config.yaml
encoder_arch: "caformer"
model: "image denoising autoencoder"
dataset: "photos of arthropod specimens (BIOSCAN-5M)"
train_examples: 195000
image_size: 48
crop_scale_min: 0.5
horizontal_flip: true
bottleneck: "denoising"
downsampling_factor: 8
encoder_norm: "layernorm"
encoder_norm_position: "pre"
encoder_activation: "gelu"
encoder_mlp_ratio: 4
encoder_head_dim: 16
encoder_fused_qkv: true
encoder_qk_norm: false
encoder_parallel_block: false
encoder_inner_norm: false
encoder_moe: "top_k"
encoder_num_experts: 8
encoder_moe_every: 2
encoder_expert_mlp_ratio: 0.5
encoder_experts_per_token: 2
encoder_shared_expert: false
encoder_patch_size: [2, 2]
encoder_depths: [3, 3, 3]
encoder_widths: [96, 192, 384]
encoder_kernel_size: 3
loss: "l1"
latent_channels: 32
decoder_norm: "groupnorm"
decoder_activation: "silu"
decoder_weight_standardization: true
decoder_widths: [48, 96, 192, 192]
decoder_blocks_per_level: 2
decoder_block: "basic"
decoder_dropout: 0.05
decoder_attention: true
decoder_upsampling: "nearest_conv"
residual_init: "zero_last"
optimizer: "adamw"
lr: 0.001
beta1: 0.85
beta2: 0.95
eps: 1e-06
grad_clip: 1.0
steps: 14000
batch_size: 128
epochs: 9.2
lr_schedule: "cosine"
final_lr_fraction: 0.05
warmup_steps: 420
weight_decay: 0.2
Rows from block 3 of the encoder of a small image denoising autoencoder, named by matrix and row number. Rows with one number within an expert belong to one neuron, the router's apart. Each number is 500 + 50 x the weight over its row's rms, rounded and kept within 0 to 999. All counts start at 0. Numbers have three digits each.
Before each expert's rows are labels from the 100 images, of 14976, where the router gives the expert most weight on average: "top examples" is what is common among them; "colour at peak" is the nearest of a few named colours to the mean colour under the peak. Only what is clearly more common there than usual is listed. The data: photos of arthropod specimens (BIOSCAN-5M). In brackets: how many of the 100.
# router: router (encoder.blocks.3.mlp.router.weight, 8x192), inputs 0-191
# up: expert up (encoder.blocks.3.mlp.up, 8x96x192), inputs 0-191
# down: expert down (encoder.blocks.3.mlp.down, 8x192x96, transposed), outputs 0-191

# expert 2
top examples: order Coleoptera (40)
colour at peak: brown (51); grey (47)
router.2:531521568541536489498512469527543513499511498482533498519443491486486455576483482544529487513458511461490548512510535374435477499552470584425401513557607584514466501491508578575481471474482537596427379503522500572393493501541522490478489498463526489463503487476527562531477511589474544413485548437426497523413569493483561507458420538481531499610487438538601429477502427428636466483507437502555538487505513360568511503506478517536522401366464495621511574483515486505521409508496512549451472486521560456507441501601434510538569497531496418406505437491484493511491478527613411465
up.5:469450478481491527487516475552465502424526506489634511488487525525500508440576460491527444517485517494484507549495582546460555437445524327648516492440507559548484446449515530521494500483424501517456521554508582545685447531501480492504495450574545463533516517502560560443488507398512538475481501497648525379476593542473552462383597558487467413479455561536465501483540483500472467508465611538445535558528512500511473557481496477477541471466463484467399529476567498574540463486475528420491551493424505486410483504455496546539472476570488566449552482546565441513359516484493496507
down.5:466529611426510488509506556626401532409524410465480476481643521526490504458551480435473564493557446565447500527513515440504483611564517433492508481495471505486546438529568489571500593463520505484522518439492533543644534509480407505552471464497596552525474488536504371411465490496505540531544474426426483427539646622502519496571544542443503540560496482471592526518517585468525497493480536416466419507477467481554504509498531540506548602530520496389533441498588506476527473490496515445505493541519457483470512498489470466444495495463480520521541431512403523458484520437451637517
up.6:489528516534532524481501383516494477636512490489628433495488526497511455553628506452482575502387553442570480516524468473511444594539502494525471458428507481406490501341520515368496541437503524506500484536522482506512446520489494536521505474573500542513490492549504398521507492594392509445470530481573560495480429493449389516458459518584522531480465604565539499451419367434449569550543558580531646516577461469494563484444519480528533478514584496561498469497569498502558518516536564507423512514521491515502447561457453483556463497478511443571551547534541502495476528581479494475
down.6:456542483479374519430467575418475463492464558499561482460496463436567519486470448533430494479477470565539478472488423437495577532504541443629468463393470534526494531509604474503491409536475514531490549589510609517502483502482550523538398490449530497550506588508474404409500405459473572593617496520547451462491465573511522471559510456498530486457496495514395488520524483505566540429514542536365511469502528507490502522410477416425531520538555478456508597572486510428496464487575439522477491537500427435432512510526515532506466542548477588428533503533410497446360566471501552534
up.7:465472435451481629433483572536493511588486510487518504444496400507558526496565391424479532413479590506496475558522482548517451519474546412522485472474482346423571462457599489462499502511453518446442529497426533484588472506448489584565481471501506428571455603492485528471527478463511478532591460518505500508557505485545439497526587552555585493406522553474446497556502543514482508510491528461496474530504472516518455548494471451470503527593509473483416514528476498528530524455434485454525608577482401452391509508478560490527408448566509557458508490527583442493434701497461498561
down.7:577500560561570378510462468489503427486530462445423496543420499519450417519531560548601465553402574409535591392487547523444542456513512490579554560484501485500511464453412560560534507556541504537474390542527504510506523568499440412350561491571484457463542388485425526562495581448502530469464544426505443471555528436372491565505547505440432511563459476483487495461487523474457554518444458539526541477424514528507450456524479460570503521529516518550570485370412452500452502500532418500484422457467521555473440501506522519493519486478483497420543460516482516474549381531538518482
up.8:483479454444488516531451528552445507537454543570415504518482509543528547473498534412475602457476486513397449501467579479537519551504421484566555457552456481386574555517483459514545551505515505448528530480461486474488503448493494479513469435571417519528491481543451581551545482439489504555542480505454488432511461552516507503611540469451463451238520489379503569538578671545473498525411566485497368487538495501450480504555528497532465510560580512480486489535539549487448609462486447483464484467484491534518501529494590488475485494446507467530495571455575534513556518461387499496
down.8:456496440525510502528518427504490513532520541570470456483553543486574575439594518476463570375571459470404493467495578487536435507447545504339454454402491565425528456488491454473501603480482473578535541511480497534517525459511478525476498428432556549481479539494520524423542444480496517562546470522580498368568550537538535528443527504508513498483495448457543545533553592492603426459565494423452587507483471461475527499444498487527588606583505517422522412547545462490510491489347583480425523471539553532565632497459495481456534420471529478561508539530469515488513523464429449517
up.9:515443471532517511448494481436611540595499417450446472450475538464505502525478376521451429503553516537552531628531435463501472532358702532384510531411528530544504512546559547455490497524424523476482478550516489510513488535551520517514497530418570479496507539490567420431502506520592467505490501491469507515510535493485451449499435493501566575557487423524479472506465522479467536469570458559502446512417508517535468559443495575464502532487513418517460736515489524568593425447575513523425578512508526404470528485498504531522517484522458534466478448535515469518450514542536467509
down.9:516395532506466595566473411468553556585482562489532492455528455435507567510608419479494508496515508570473497545489493466551510605394485549327495480527496543508454481474521489464507473514474540461496505466485488546454505515501392478532546535448652587471495588498541612464508536552542442474502479524555548557478533498494433432578517457504475510535499583499462459466481534511433548463497580507385480516549546394498544556392468482455479511447504411540416458546504543559511495487407614524449598514483458474452579512496476504510510429522493487528521550488515449449455571547462384498
up.10:489460533534527474569520535512545486432554538503474495466621535477463487451532494542541505524699513454519490485539508505454596505415571417564537515501494523484503454451431489512451547519548436515499546461563452514564484491544439512465503465522514420476583441424526595550414530382542528521500478487471486446527587534429537487554555513432424428474421492515416576451514704475463475509377511503522367522537532490518477526483491441470554427499592477501501542478519432495555432541499477454561491453490535539559488451449450568559443535484463526492492449553485442426492445505505501465
down.10:442473496502408572514469378582423546524485547512444493428522527463656584569584454464437576445549476454418490523511460472504470492470539549513509506446480541451549478465563491503551575445459549507537535531447508526449466467459494542493431483505443520528448671456545471493536426532446529498543512536569509436479481485531437465526483477471600536430559559443564524538507533532521497394559526361492507435498537465504506496472538492526495539493596412465442383632570529515508527483485481519462548528505462450429487442466536560510504417491502392510507526503588516519451516480533524614
up.11:501517367485482523520495573483539559356541573540499517440524448470499571517515481600477566452585447546433420491560546512545456484543470525529476521484481546470576492440524460562466475549487489476498531454489439493468587383501555498544497489578500509515512484516483594577490501380672503538506449582462459612499546516520517496594510496493481435371437493418485543468540611502489430482482563437527472515478507492492515556417470459496474486432533487403484366512637511482490503505456599467586499508503532485549517478513559538515479502459447506524486552466591484461495514448464454479
down.11:382509489548523471496535435577508541532549465413513501528424524483511430584518539523513528508387518424418483525503576451513432499416533530473501507558546496431445493506512521458472493420527448586510416437505441531537498423552445505515493396539467500473519501506502536551464440445523543436512525502546604625505444506501492543453487522409507567522507485523433528463522567458532533526563485702463460483589521463528549523469535532525540472500501453560535663505488495417624407542565525528608468452561497495535492499532469495496474552488509329492496493515510524515531504520544541499
up.12:478522486523520514447494594616544501516504407444454506481453425516500478510544454617513482550424519492533487544554582555529405507362544521509523505605504368508507496540515559580527495476451510486514389380503576484497603401500460483525484525524451629529468523484566450464504502451561488493504497560507523630567476468522497475498475525456489536446534463521540430505499591536437594454507452600487371494464504605504441521517468516517539481502482509569485446493461477604605467493479429477596532513484495416461504484528492518479528506559519520503506444518527461507428532419533601505
down.12:547499513476562495490500573536548541521500627465507501477504420474436496522477455511448478471626517464460515546513563498486532445545524413405476479526545421502465488495463464526486550502490496497537445472510440423545529490540560532488566430505564542502505484510513547508498551549579417566471518539618547591562576340554497510462429526616408521394532531490518449470478517468554562491528479575485571487512539506494539473502516421485490529431382496387460464494382489495512420506394542464371487473472478496496473501486470493550525490522496522545507433560450490556494508574507332417
up.13:488446549566474515506545444498475492396509524491547494445650514529493531467514470460503508552505409503480519571524391447475518550308483558499491512474487608451512482503549512516537521564436530527456491558520553563453512466496505497481484494440505480522489503516527498454506497450615631553500499468387473527448530440436521440510539520415440517582461503515563481477472557553533417450488490577468518529511506528532469529459464489435446441405569486539425372522555501548641468474687487545527516544530505465484518485404494495542548549498466540426515546505500390474503490482533547526
down.13:568455557404496558468501425514471482513489451487384528475507500533530555484462426411512555437391408553462531528558547414534535614541559535404480519582534492645552551397540491539501524486453520500465388540519404537418430566494544531475507470485537610466482496469534560439523526486460536496487516448485523596447452336450489446456452542523483432611508388484544487471483522532433529477574541491525557497532513521509477535527482540492445532489465458523449482512555527502554428527460570498569550550521492431511551462584515502487531500523506472496507587463606494526487565534557481547
up.14:508540494536476505503483503435531504444487621481452537487570523516514502482503466543541497457553448544549539582515480489490552478488528560479449469499507608471518501617594593472517484539376528562439567522482486484413462469510491479484467497461470436528499554490542433515515500537500625518493530528419558629480510385477562512519502486479534450538501515486525463522538385509536450432462479692512476497543475448520414528426461524451460405493516431526443504505587524540464478474529600552533448523468506430474498500389492494526551523575501539376528606466595413530475467496579417509
down.14:483506507478536562501504467415469526565516471493477522500524419492530470499494456485531465491360481571499486590521551545492513517537470491572538486553429468647579518530502460523552387580454530492473536510503576483425486567441464533488461559491539559476445467451525631484504479564433473513512518494573464570527428468533461443424517459591439460638564476453522519517392491566440535503500567455540585537591558516528496526472477526466544525538418512484434678509516525585453470472593582498615579488431441491458534497525510500546528457506431567469531533469509469468443512509527462466

# expert 1
top examples: order Coleoptera (48)
colour at peak: brown (72); grey (27)
router.1:551560574533504455464497496493502472558522573424445528505488519494453450441478496399515444529445578465566591485495486585416550441515527468548530532529502562548445494466487568441467499404511529494476589536564469576595551579510475500460503422496575484484518489500532514405499562430367516447464600411536537435569451590422408511459537587478593495488507515578409422453451537407540512514555512524546529518466509504570423492507498525534585544603544488497508488458498477526462511502533528453590491485468472497480426479426422516512380566606467548423486495575489478510533494451549543500
up.5:416475436457464595485434438497462475503484486574581485513453472529558511552519461536449537409452500563494480577507454454585452526427544465543535439431511490496592413520592526549542447546387537510438506607472503471506415442454522502535412567469453515541454570526539465558534459469547537513564470508527522470446513515506514521544574545514528536478498599443486446501593495586415489494563521571440515526568463485508477513499516412485421436408506521520440504547412546628515447467584492409526573487456485499427548524531523470484558454556497368469578564509468483519413567485535448558
down.5:470466449539558473459429450486576440462448552490482484438403559482477519600506484477529478558401452467466496494503507480419465422478492642581592439550491534518480483546509537567541449601552400480470465536496567424432508512545469500461513508503427503487457495545495593624511514475560467554481502595567465446433565537509543482527488476499471579559499458472534497476495394570523604461458534410516517474506489628486531483509500440499497514482493465622502468447419500485439463411540302548500474457534422455515527487519536515474519445500528454481538469511413496541526499483534444446
up.6:570386517518487521515480329486468516493546566565547480426558628512477455503494493462547512536503549489482465549539367374482477465512434600427413529394531590559461378469503432465483472489494453556513498521539464521466534568499573473448514460574517559487523522526450536480507473537482456452495459470531510450420549637472495510494556512543460495510489583487529563465443483422441542513487528476512620562442545465477553510533519549473511562478493541522479567478678462497528459516486499489370503464430529560461526484498482521524464485470497530544528537484455538479576510547455489405
down.6:465536605407481456495466521518424490541501449510501486448495524475631517463367541550438443416408482525504463508504494466504443530465512447444500452509451592484534487541512475488476511424548517449562501588525512472502582450521571542552489569493505427439411497540473410458510427510499478495573539470552589426523425586468472491501476505524557524621557559450443536459549442450566506476525468497380448519470560534513539430464520569442410559489477487502549593548425518482395552477617445479492471524545548542529472446616573532503575466517555562489519421545427540520476536525526540501
up.7:502490419480443602488484531473522496495415514496518450415517405523520551528457429571448525384465474594526418578534422491562445539521478555457503450497478483442533481541575501546534477567462606458471459530437488470441460469503469527586464504561435563548470575480558479554552463533533481519585453495471510586501504469526495479483551521528597532479508456450500436546524505518570456484555425517440558544577463505481498613453498483419485463443508393443423531558456503566492470470508431440480639561502482464415544495562491534538486475520497531498500531477560413454496674552534472615
down.7:512496583563523435502506528498450428457483518450537507546440554531482517530466574477490495568417475405440496469531584465452503428512503548496525528463521497576450462427479495600489485452578458468465522486607553570493470471470463390449549457500473512596447472473423485480517553490463525474342476427555453518408534495478539587608520505487491604519450558555458483496527423492510433561454501499612521504420474534556471429536457535455458421469532532459616488380461522520419459490527362480535537433420501492509535475529463511592505567509498519505528503498467533571543409495576546532
up.8:414531421516502496541506556399598495550456432525498514455440419479472512473429527589436515364525515541575447511554416556544470558685520411559508488448475402512517536420523461530479459526503508474506531569499493468532512442471711527510502518475517453484483523491509427558509476503541452545582494557517465510578403570499519510425518486583538488449545519447454517522485557503492408497553500614452581489464513555453533495541528503461492582509423490392492519504548496496459546484600399456522496507506498535488523507541539499458465417476507488521472477429427517451497496445464464530
down.8:467452616504523472509508449448472458512483475473560561491580474499509495492513519457462515537506488478478506511530511421470432538346519565532478531597558636487495512466482520460478491445486521510498454549524410545521529585500467482437511444501500573491568465479524365420511538495537550497490489507517493439497487430444463502515487515470493509738493371518483478486477575465467570529559448590464502496523473460540459445399511482490555490559473510594538548524580502506691412518573474508554486485495489489505504534374453458449453522511480527476490540544446482524520468436517595521
up.9:529410492514467572472513442421497482535506464499538521506505553525528467544582450498492464526611491465503544587563553423520447490419604539370472519516541547523495440602516576477495560506391536514419419450495513496477426532507336467493480466508532459541485555484570487449524468536507545495526498433486507461447540454468498508557545555512526451518476413506509445492497321468446570522459464411484437540529462470517471546421517471499533503497518480604423510521333507587492505471461505459523600509443491455395513489471510516475474477592497545417550464529463447501478494610544517511
down.9:545443562539515548546475337425526528506484374434609540463535509521476472561505445469470495482516538527483505512458477447539402557385502574470407488475557546473501463460532473367523575408496506501541429500490501620482560500475418483524529494479548508524467505547486392427534493510532539442482489521506509462494525448505467489434454530580501438630471531538513520515476583476455541445530471620500482515620473383517465513491522516488543490524399515417483624512506541469673453500460550484581491461535488493503537511457463428477476543441519499555506477470500448486468524536514493453
up.10:487537471487505511458488447554493502528498335476464480471307560493495486507385467532465493507288562508467523543477539514506532531561548498544516491513532509437514585529599518492492496475446541497536478549543426499516519468512565506542493484480545402493498459503544581538522522466469464472493525514448552456468417524477504443594537506506548533534491586504412449517573578515431434468567537542528523476505517511553500555546485537457423480497523499503415645471527470532480522473599472505539567565491493433462495516654483525543560482548491347490516478483421454479499569456504467501
down.10:440545457508484567478494635520461468489493569441464517450633474501479497522538499453462459453614470516551450523505437604534468586572406427482511489534453479387515485390493486506484505481495475486487585498510520512561395509445563534521448445512527530520448542486524433461464494516487508610556496556465425518579531434536458467552513523547581519478550580514468513514411406530553528468528439492530399500479519483490440451428431497461485554492532475457481411610634554470452494459511635524521457508539463472452518498433545432458410463510456592422528570550471550482495509503540510552
up.11:484553438527475525504537523568454556369506428499522469451497494527505593491498525545552600473413426563501461509528523456558432601485440479557482533538508498465515498469520460528465559489528489557508478460491488558463562449496578478532473513541438519510482540517512471515486439521519570525477440473481466777503471539496491449429508450512499503500492515429547553486578415549481488488537510628479534466590493631459525525525519469433535496482541497477493351543543469497537505519636532482634533473530548514514518514511486499449478517462505434554475560396452499424580479477504556457
down.11:518451547510506492508522561518579486477457511466427554493474551473474454494526519573493505598504553421431556503466443567399513485497605503424472575528496486468471521517493522528500488508528474578509485481467498531484628587500489506492526396532439504460494485472412480560493486400578422549510503499509551669551605471456577559502498496491474504503482372550486503474536494362555510518343478619542481488556420528533446469522451484449596503549471533440555622489441445458611417512452484449539543443515521499507509531508441515513480462549484540494446390569502479502479504474466516496
up.12:502388492441520507522465542348421545478494469530560428490526531500498521511425504487463455457581458574490523514511405431487556518436553503513495479552410558531484510438525442465511506556487461474545488607471618522473388522497488515542458475483449470466497485488489357482490485587563452519517530520462483532462492507535596487345459468521500550567531488483515526512500558538490568483469516627396442480552490629413527478544507534491479415485466482505513588490442508487485475539648354536421471539563516483473488503503557506495567525445518473488455512452416461411496554507504519516
down.12:541543514549564516485478465436566470469506508518621557566492535488474402502459594566544579442447516480500515451471434512501512535495526540526406491476512508529476510468463477538535503413484482602434549508542472524478467564446576505518573536539502465509505442544479374435494468517449593498494483496504481529551460424468503563375611543599482510449509530497438500519498467470548454563610490653547640577553445460546482445486578460539561531567445520432561575433438450516443473520590418459529484458495497593532454550543480456470378529521529479561535510564444496464501509512506514498
up.13:527568444472481555468458461486508463437479473477522594480465462461524455532522452567522450547447520471519496555590528472489460443578421547547500505536490472498544451535494572587510408482418556548422452513464540508443400408493537435445441597486530542574462526495575521602525505437496595473485480557495500444522562443483504515579618506491520489516506567559453410495538511502433374530540444497473532568460511449534445571534467425461457446436495491515415499537481558576520467419459404425471538439455468442394507478569476535499584470568482490440554472548417477525452551394563446538
down.13:379468508484483475523465467454464534529444442532417466535505466580505461417539526479541529492560533500463432520454406528491553500520494484591416452523471457485495568536491501435570517498522502508515507471425603503548531558436469518561470442545456473480506452594413556452540559491466435534513558427448466511482412513578492521460499465557512510509540389473486572547478534547484568543415581482509604495575357465488485446571492503460552506638481608480450425473457562497559548482369493540380533548453464558468541595462529459552417488490527565493525541469496530542467568444483474466
up.14:469513486491498533513493430528531488402483489510575502517571541495527510510436485477503463487577511471481523545506647469499539432422588532667514497363489545471500455408487526517482494506466487525399547640515497506543401492487469422509485507454505528487479509495526553482512515447518541515505494514494564342523524379491625503426581516523499488520503624508503479498582384504506426502485557558471541527488509499503471530487497509494516455410329464506440579494600505540483468504578456467461516503475519465407479511509484491532544462551519495367520485483519457506377488492505470494
down.14:514571532505522504486515486640486510445508483545507485484547485516496449441512475359460483453545445494460537523507576502442518453547439403419561454421486474386485481541494508570523560545512494480473483388505496483636453555500420502543525448509517511494491509510500592426498533626494511564466533445469464631508510649440533484638538539538500549482489617501558514507516489504474381500369577525395462490442507486519467508576525538480507485490493476474497472454575530506476558478436499462376497526512493463477473522568457458491508522530523503481510361541498515516569535575510493488

# expert 4
top examples: class Arachnida (26)
colour at peak: white (81)
router.4:472448471536501513483478490535519501508472359533418528518481482511460552525603493509560574517444512503534447499502491490532337532411466722586449498522514581557481498520503472492521502522510487480583420500466526477466564538480670465518507477486507513516490489504505481480539505368660368463489434596532497544510471490547485513450464456477442491475514468432460522511465553535437504493458517557470545480444459552431559485601511477496492510515514492515499540487536525491688415476388467505412506503494489494519536509424550490494478545491494475503535416465510517532487500490458518520
up.5:458565498436428556493469453454510545583490476476549494401535422473531516515545436466461542428493495559485512540591501515543425553454418576476395470467572553441532510465591529372519561442459527495487511524485497561490554522455504612602468453498491472534500569496539414379521505540510468465574554517553587500518386449496456432421442558544582493567474426480503481549371528419573574436510510579484474523536497487506493552446460516452541460573489459549466484540540493567566546483439601490503548522491453428468497497465425536566449472556469484505462583507562448446505548499559542520
down.5:501442513540559482485445554517576555524549553500413579509430542462492407471516459534490517501469549529587555516545551488452578434555477405525583565497522525558467452493530491573451476581517480605470423543583482350508403468528425495443512552537499524467584495457559599551530575555488507542452445530453474522445636502450521518503510556472505450461545479555484512440505513492525497522405575390559435559414573521638497451554465477488508478467493477482494482473354438448421463492471481440495492507437480557480450443538509510530452542483437543461520438565522560497541499520564481496
up.6:482533500496524539524553456574516446573531350507425490438437545500485514448447581407484483464470571520462505504539564545460522554602569572531446500396603506406461495555477554535507401524502504495551495488462549531496438527551464518473502539565497363450583454489531456444486475583420475505492483384428550641448415392469560528599485539487487470553496485559462506536528493442399568518444492376458475507447519490584470510414512493458541483570526509562547590521453425473571441538514543477463514523513483495476474468549465528532458506507427509462516446496489461448526509558501489482
down.6:466441477485419501521449596423500525433459551529447492559550525525529524398507502579427511494575517476502520448488498518497484513584482445355503514421491469513487486480507393457506491463530487525504588506459458513393519491540587496488480459506493514490497523398457470572503490407572383459561495521548517422484489451494425496486500488478512347436468408542399503494519389402556565546512449481544534482584487489428471484431536435491479530528583536369511430576483541523469519474372551474553481560461485531496506547505476526488432497444520492473418564535589543470556485484518398465
up.7:472510495473473529535506553509507520526508499496572475460549527501478590415525488470502532495500507508480543479499441533455430581604398495519397499476606562383521495527510500481466585375493515474540495497496489597616456593495460501515471445525551500512509507528451298357568442546528548424531539428479529507465501341454507464533577513504490474462441521508469565535467465502524516512480530432401440412500475381454474504474441496494554435592481499532454543542552505496579656507530505442435528516483470491477515467446513536504467512502510449568505463482494424501517510547477548512
down.7:522447423488462504477451566531494485404537691560466528505468472506476552415531527575477574533437424510495447465474568420473511456627446487435524517497459470491448495522517450533522504590567486482499498592494463420429479528520474549429465428451412517545504470488440457507428548495528518489481479597450548515500499430563512553548605459515516547505557485462480540493539513522575431467433492457475557442573389507523527545451453510493410479499462503443581417474439556543417544491515548539543489498511496549485608475495456497445477489452448405453486658493534605519472481463488429456
up.8:505533504491486451498565474412519520597494460507448401490519510484485538462429479445468455486463458490634578493522543563479506587352528612481436532501545585447483566489561470444452643473495488446520577521522442514447525558525518544457511506506525476462506510508512446451538556461511501484493577493477568474459350361516544447469471443468507463615474455520482536513469493472552571449538451464466481427478521483435493552435425581491507562612427417565496626528450494506496563465407522554528487594608509475527514470457542547512517502483488554467437555436521502506501527529489497507
down.8:424553533442466536497510506467518551549543531414453500489488473517497522513494513498494528411471446505493506486513537524532539599495551537327440482534548556428513542541523462384528537449484536524482598478434461516416548519502548526508440432500491436568453553547545444465467451465496541464537509480481579541485404427503422493478464514490612419643517392500499535519524473463549536478525509442403415491606513453443489477484450553465506530585457476521522482537441443506547634475463547516489528602538448451526514533426492502538459488465497520531409651404557482486424537573530474494
up.9:538439519551524520493473485393527489468553411452551496525545529551557519466583518563478489543532536501503548491451427528563486545487512475558445502459499511530548641520504411508529498549463495525488510512479558490567514523484452511457524484494422502503472538509486676565436507377493429429616484477487462442592586584516523438492472594603513464465502508510499446546416589497462530404524504525514663489571510514519571468510513414535563486480475529482504528499492493435574552478474521529436529520543447435519527440595492442521492445501500600521486536493411464611500592420502583483
down.9:437601414580496549417546557448419489596462424592533546452504539389457483458516507494516470508518523567487534511486572472468506425482477448496547548412517437537507478482464527559538410497540483447594434486461570517510496456476572489376574529478468479578490580536561591621554489554501538516523484509508485583515382616442469548541462522600483424510434543567472566534500527545475476494454522529484505537589495519486489492556492547454455538515506520550545423465476437471495460525560437536518542457415540429542463546397557570542457474408449560449533561480540477524465524485555555528
up.10:508574430539476500490492495620499488484463455535494510475486486493489471539484497471540507460541498578463430464494490418447377521607360538397518510420523373415530416439477534470467444476530476499525470447453463437434536449472617415501471578489541474589469541478499592584541440559492384555493507592480517535596488578545433525618465535524529655573492590503598525500437474506485460520502501463522478501505451476518515504474534496425404502446597505458539522483465539510472531536433514532484475497539494538475481479539423493464484493495476438480533553475630522499506515551518478488
down.10:499564483494552575536510462424568526581501505454555485507488545521484567465565492448475538460446541566519602494521464507531535587442561573431427493535502571439443466523502465367456550470498426544453481497484538575497518531419637460508454461503457406592522453467464387497481548502436508451481515465456520482501415434561396487519417502465562477413513448488450497455487540390512534522574554529411525565545537439488539490381508549417532447547511584444543491498544629511513537461439543490479454460497479525498449538468423482556451457542447443587478561424515453540502473460512449512
up.11:556530495461518527566497575552499551508550506564546399460564525456458499438510466472477568452556508570491442560506452570526537560631462429584549489519474410421567524501462443500450618491485484469519577430485490471574485446510514551559523469505515410458550542443513502487505558559437452530568466467496491503467543534526459455493525502515420496444438526484388611473537438515510526451425618527436416460496542516409581521531514504498540533580439468506521487491609423450508594542497517463419562547536498493515522440536542510554460506480428543603430544482488520397570564549394513469
down.11:503392518600481462496505480524490432514533521507512525515470536478527471534588510575503487551455585530471399507523440540484482504532456492482533498587542490558482499486444479538499440514383494519467465487467562483444577578553513488468534438495450492492514363512605557518519472568527494416493450428459527483446602484444586584513517432434375536501501402448503547524528493512476513513476526467586522447414552521434509556609460401519488513397565488572529470525303527554568451581484552499459519439479479532494547516524512528435576466537528450460516476494450475531400509498466592473
up.12:498571533484501543518550519486549581565550524515484449431595418469492511450479459421477464466534394524504541529545434471513491578425469578442437577521496568419480540481532473385426541490457483445504612491491458578484539478501518547544516484545497514479512531492535413466456543502491490486563522517495591571472449416477468404536439512507537499503474471477528497502486531457584547383515507566430439440510518467481445547434453533440542434558457397565443532529596422502552553522431561528520514594602528439480493381437512555541479511499421473475406596480586448419513563569491490499
down.12:466381422535426495445428586496453487434451488566534518496461517532507428669542545578483511467474493511496531455463554548525542472504583584432563460462447454482470486518496464552489450520479463574495513507479440418452411420472394505484509500500487550555453523601432551599605463518478536611499512604438477498436631521512486546512483515561514574408494487480402498560522463556539474512560502431608495552452483544508494489369621500454492506422532518486490482477470515506488407461537395515530476453467526545475558513477547486479486459527520468461507408489463504519500520510515432522
up.13:499524475516524514481503500410542454543470400485509478515523510488549456471442508458449442497523525457500582512485506572456575488404635632507488498387502482434498521496492538449544435554495524513507582496472554492528448511479477536532454455544424392478495520497517562574488491404568479547472591541438574600441482434509492495395502458487482509496460470587460468532549591473625576462361575618545591463546514622515458533410523491444521444529414506514480587561438499480576543482524464522486452515516506457498494543536442516516474436561512548470498565543522501540503485514562406523
down.13:471446482518482494513515568479458471545455545495412501498441476466507523519464516478554526460593585439487496559467466518487615432576495510475519475531460353458419494475501472569475434596473505543544513487462477400467422528534517579442494436534391583540499485524497602624435565514527503541513519479433516480480611453529543449375526501494452489406540392504471527494573518520521495481370490347627552512503546615502497552495511495415484515494495521476600455491536527472514476484531447501419483499508568443522539472595503480491490570491478526505425432455497488501487490590476472498
up.14:501566513516476546448464526470542461488420583420521526477507474462551516568480450538466438569544536486532557521550598498419455474469580513481498493495506516518458455497568552567503442454461582553434517541505453480531495441513498504542477491516455499517505523517572485513498468493477531450530612503480560583572589470487499483482477565523559536496448569604531419498485511465600540446503417519530485555484482428652393559443406533475457442440476467454425443521544535554518433512468463491509563555491496392420499529454422502578604506559452546442555470575510397462509538522686483541
down.14:457387500576492515481499533470511509604454586462422558439389492516444414568571500415507519521414610493562527511443509475456473396536470445615516450543532522534496453563480590530534524598519454590520478449566503543510502597487518433404496467462461500512493493530493604497483521524447488560565514430548408399432477459474562510514567506457487455504475478585546470575444423473539554517361594461458498461481490546515481491596546464526535545559555505571502482457435521501502464488625482508451518489411435458514523496485516485491440518477514436500458505571494536504538445498576545534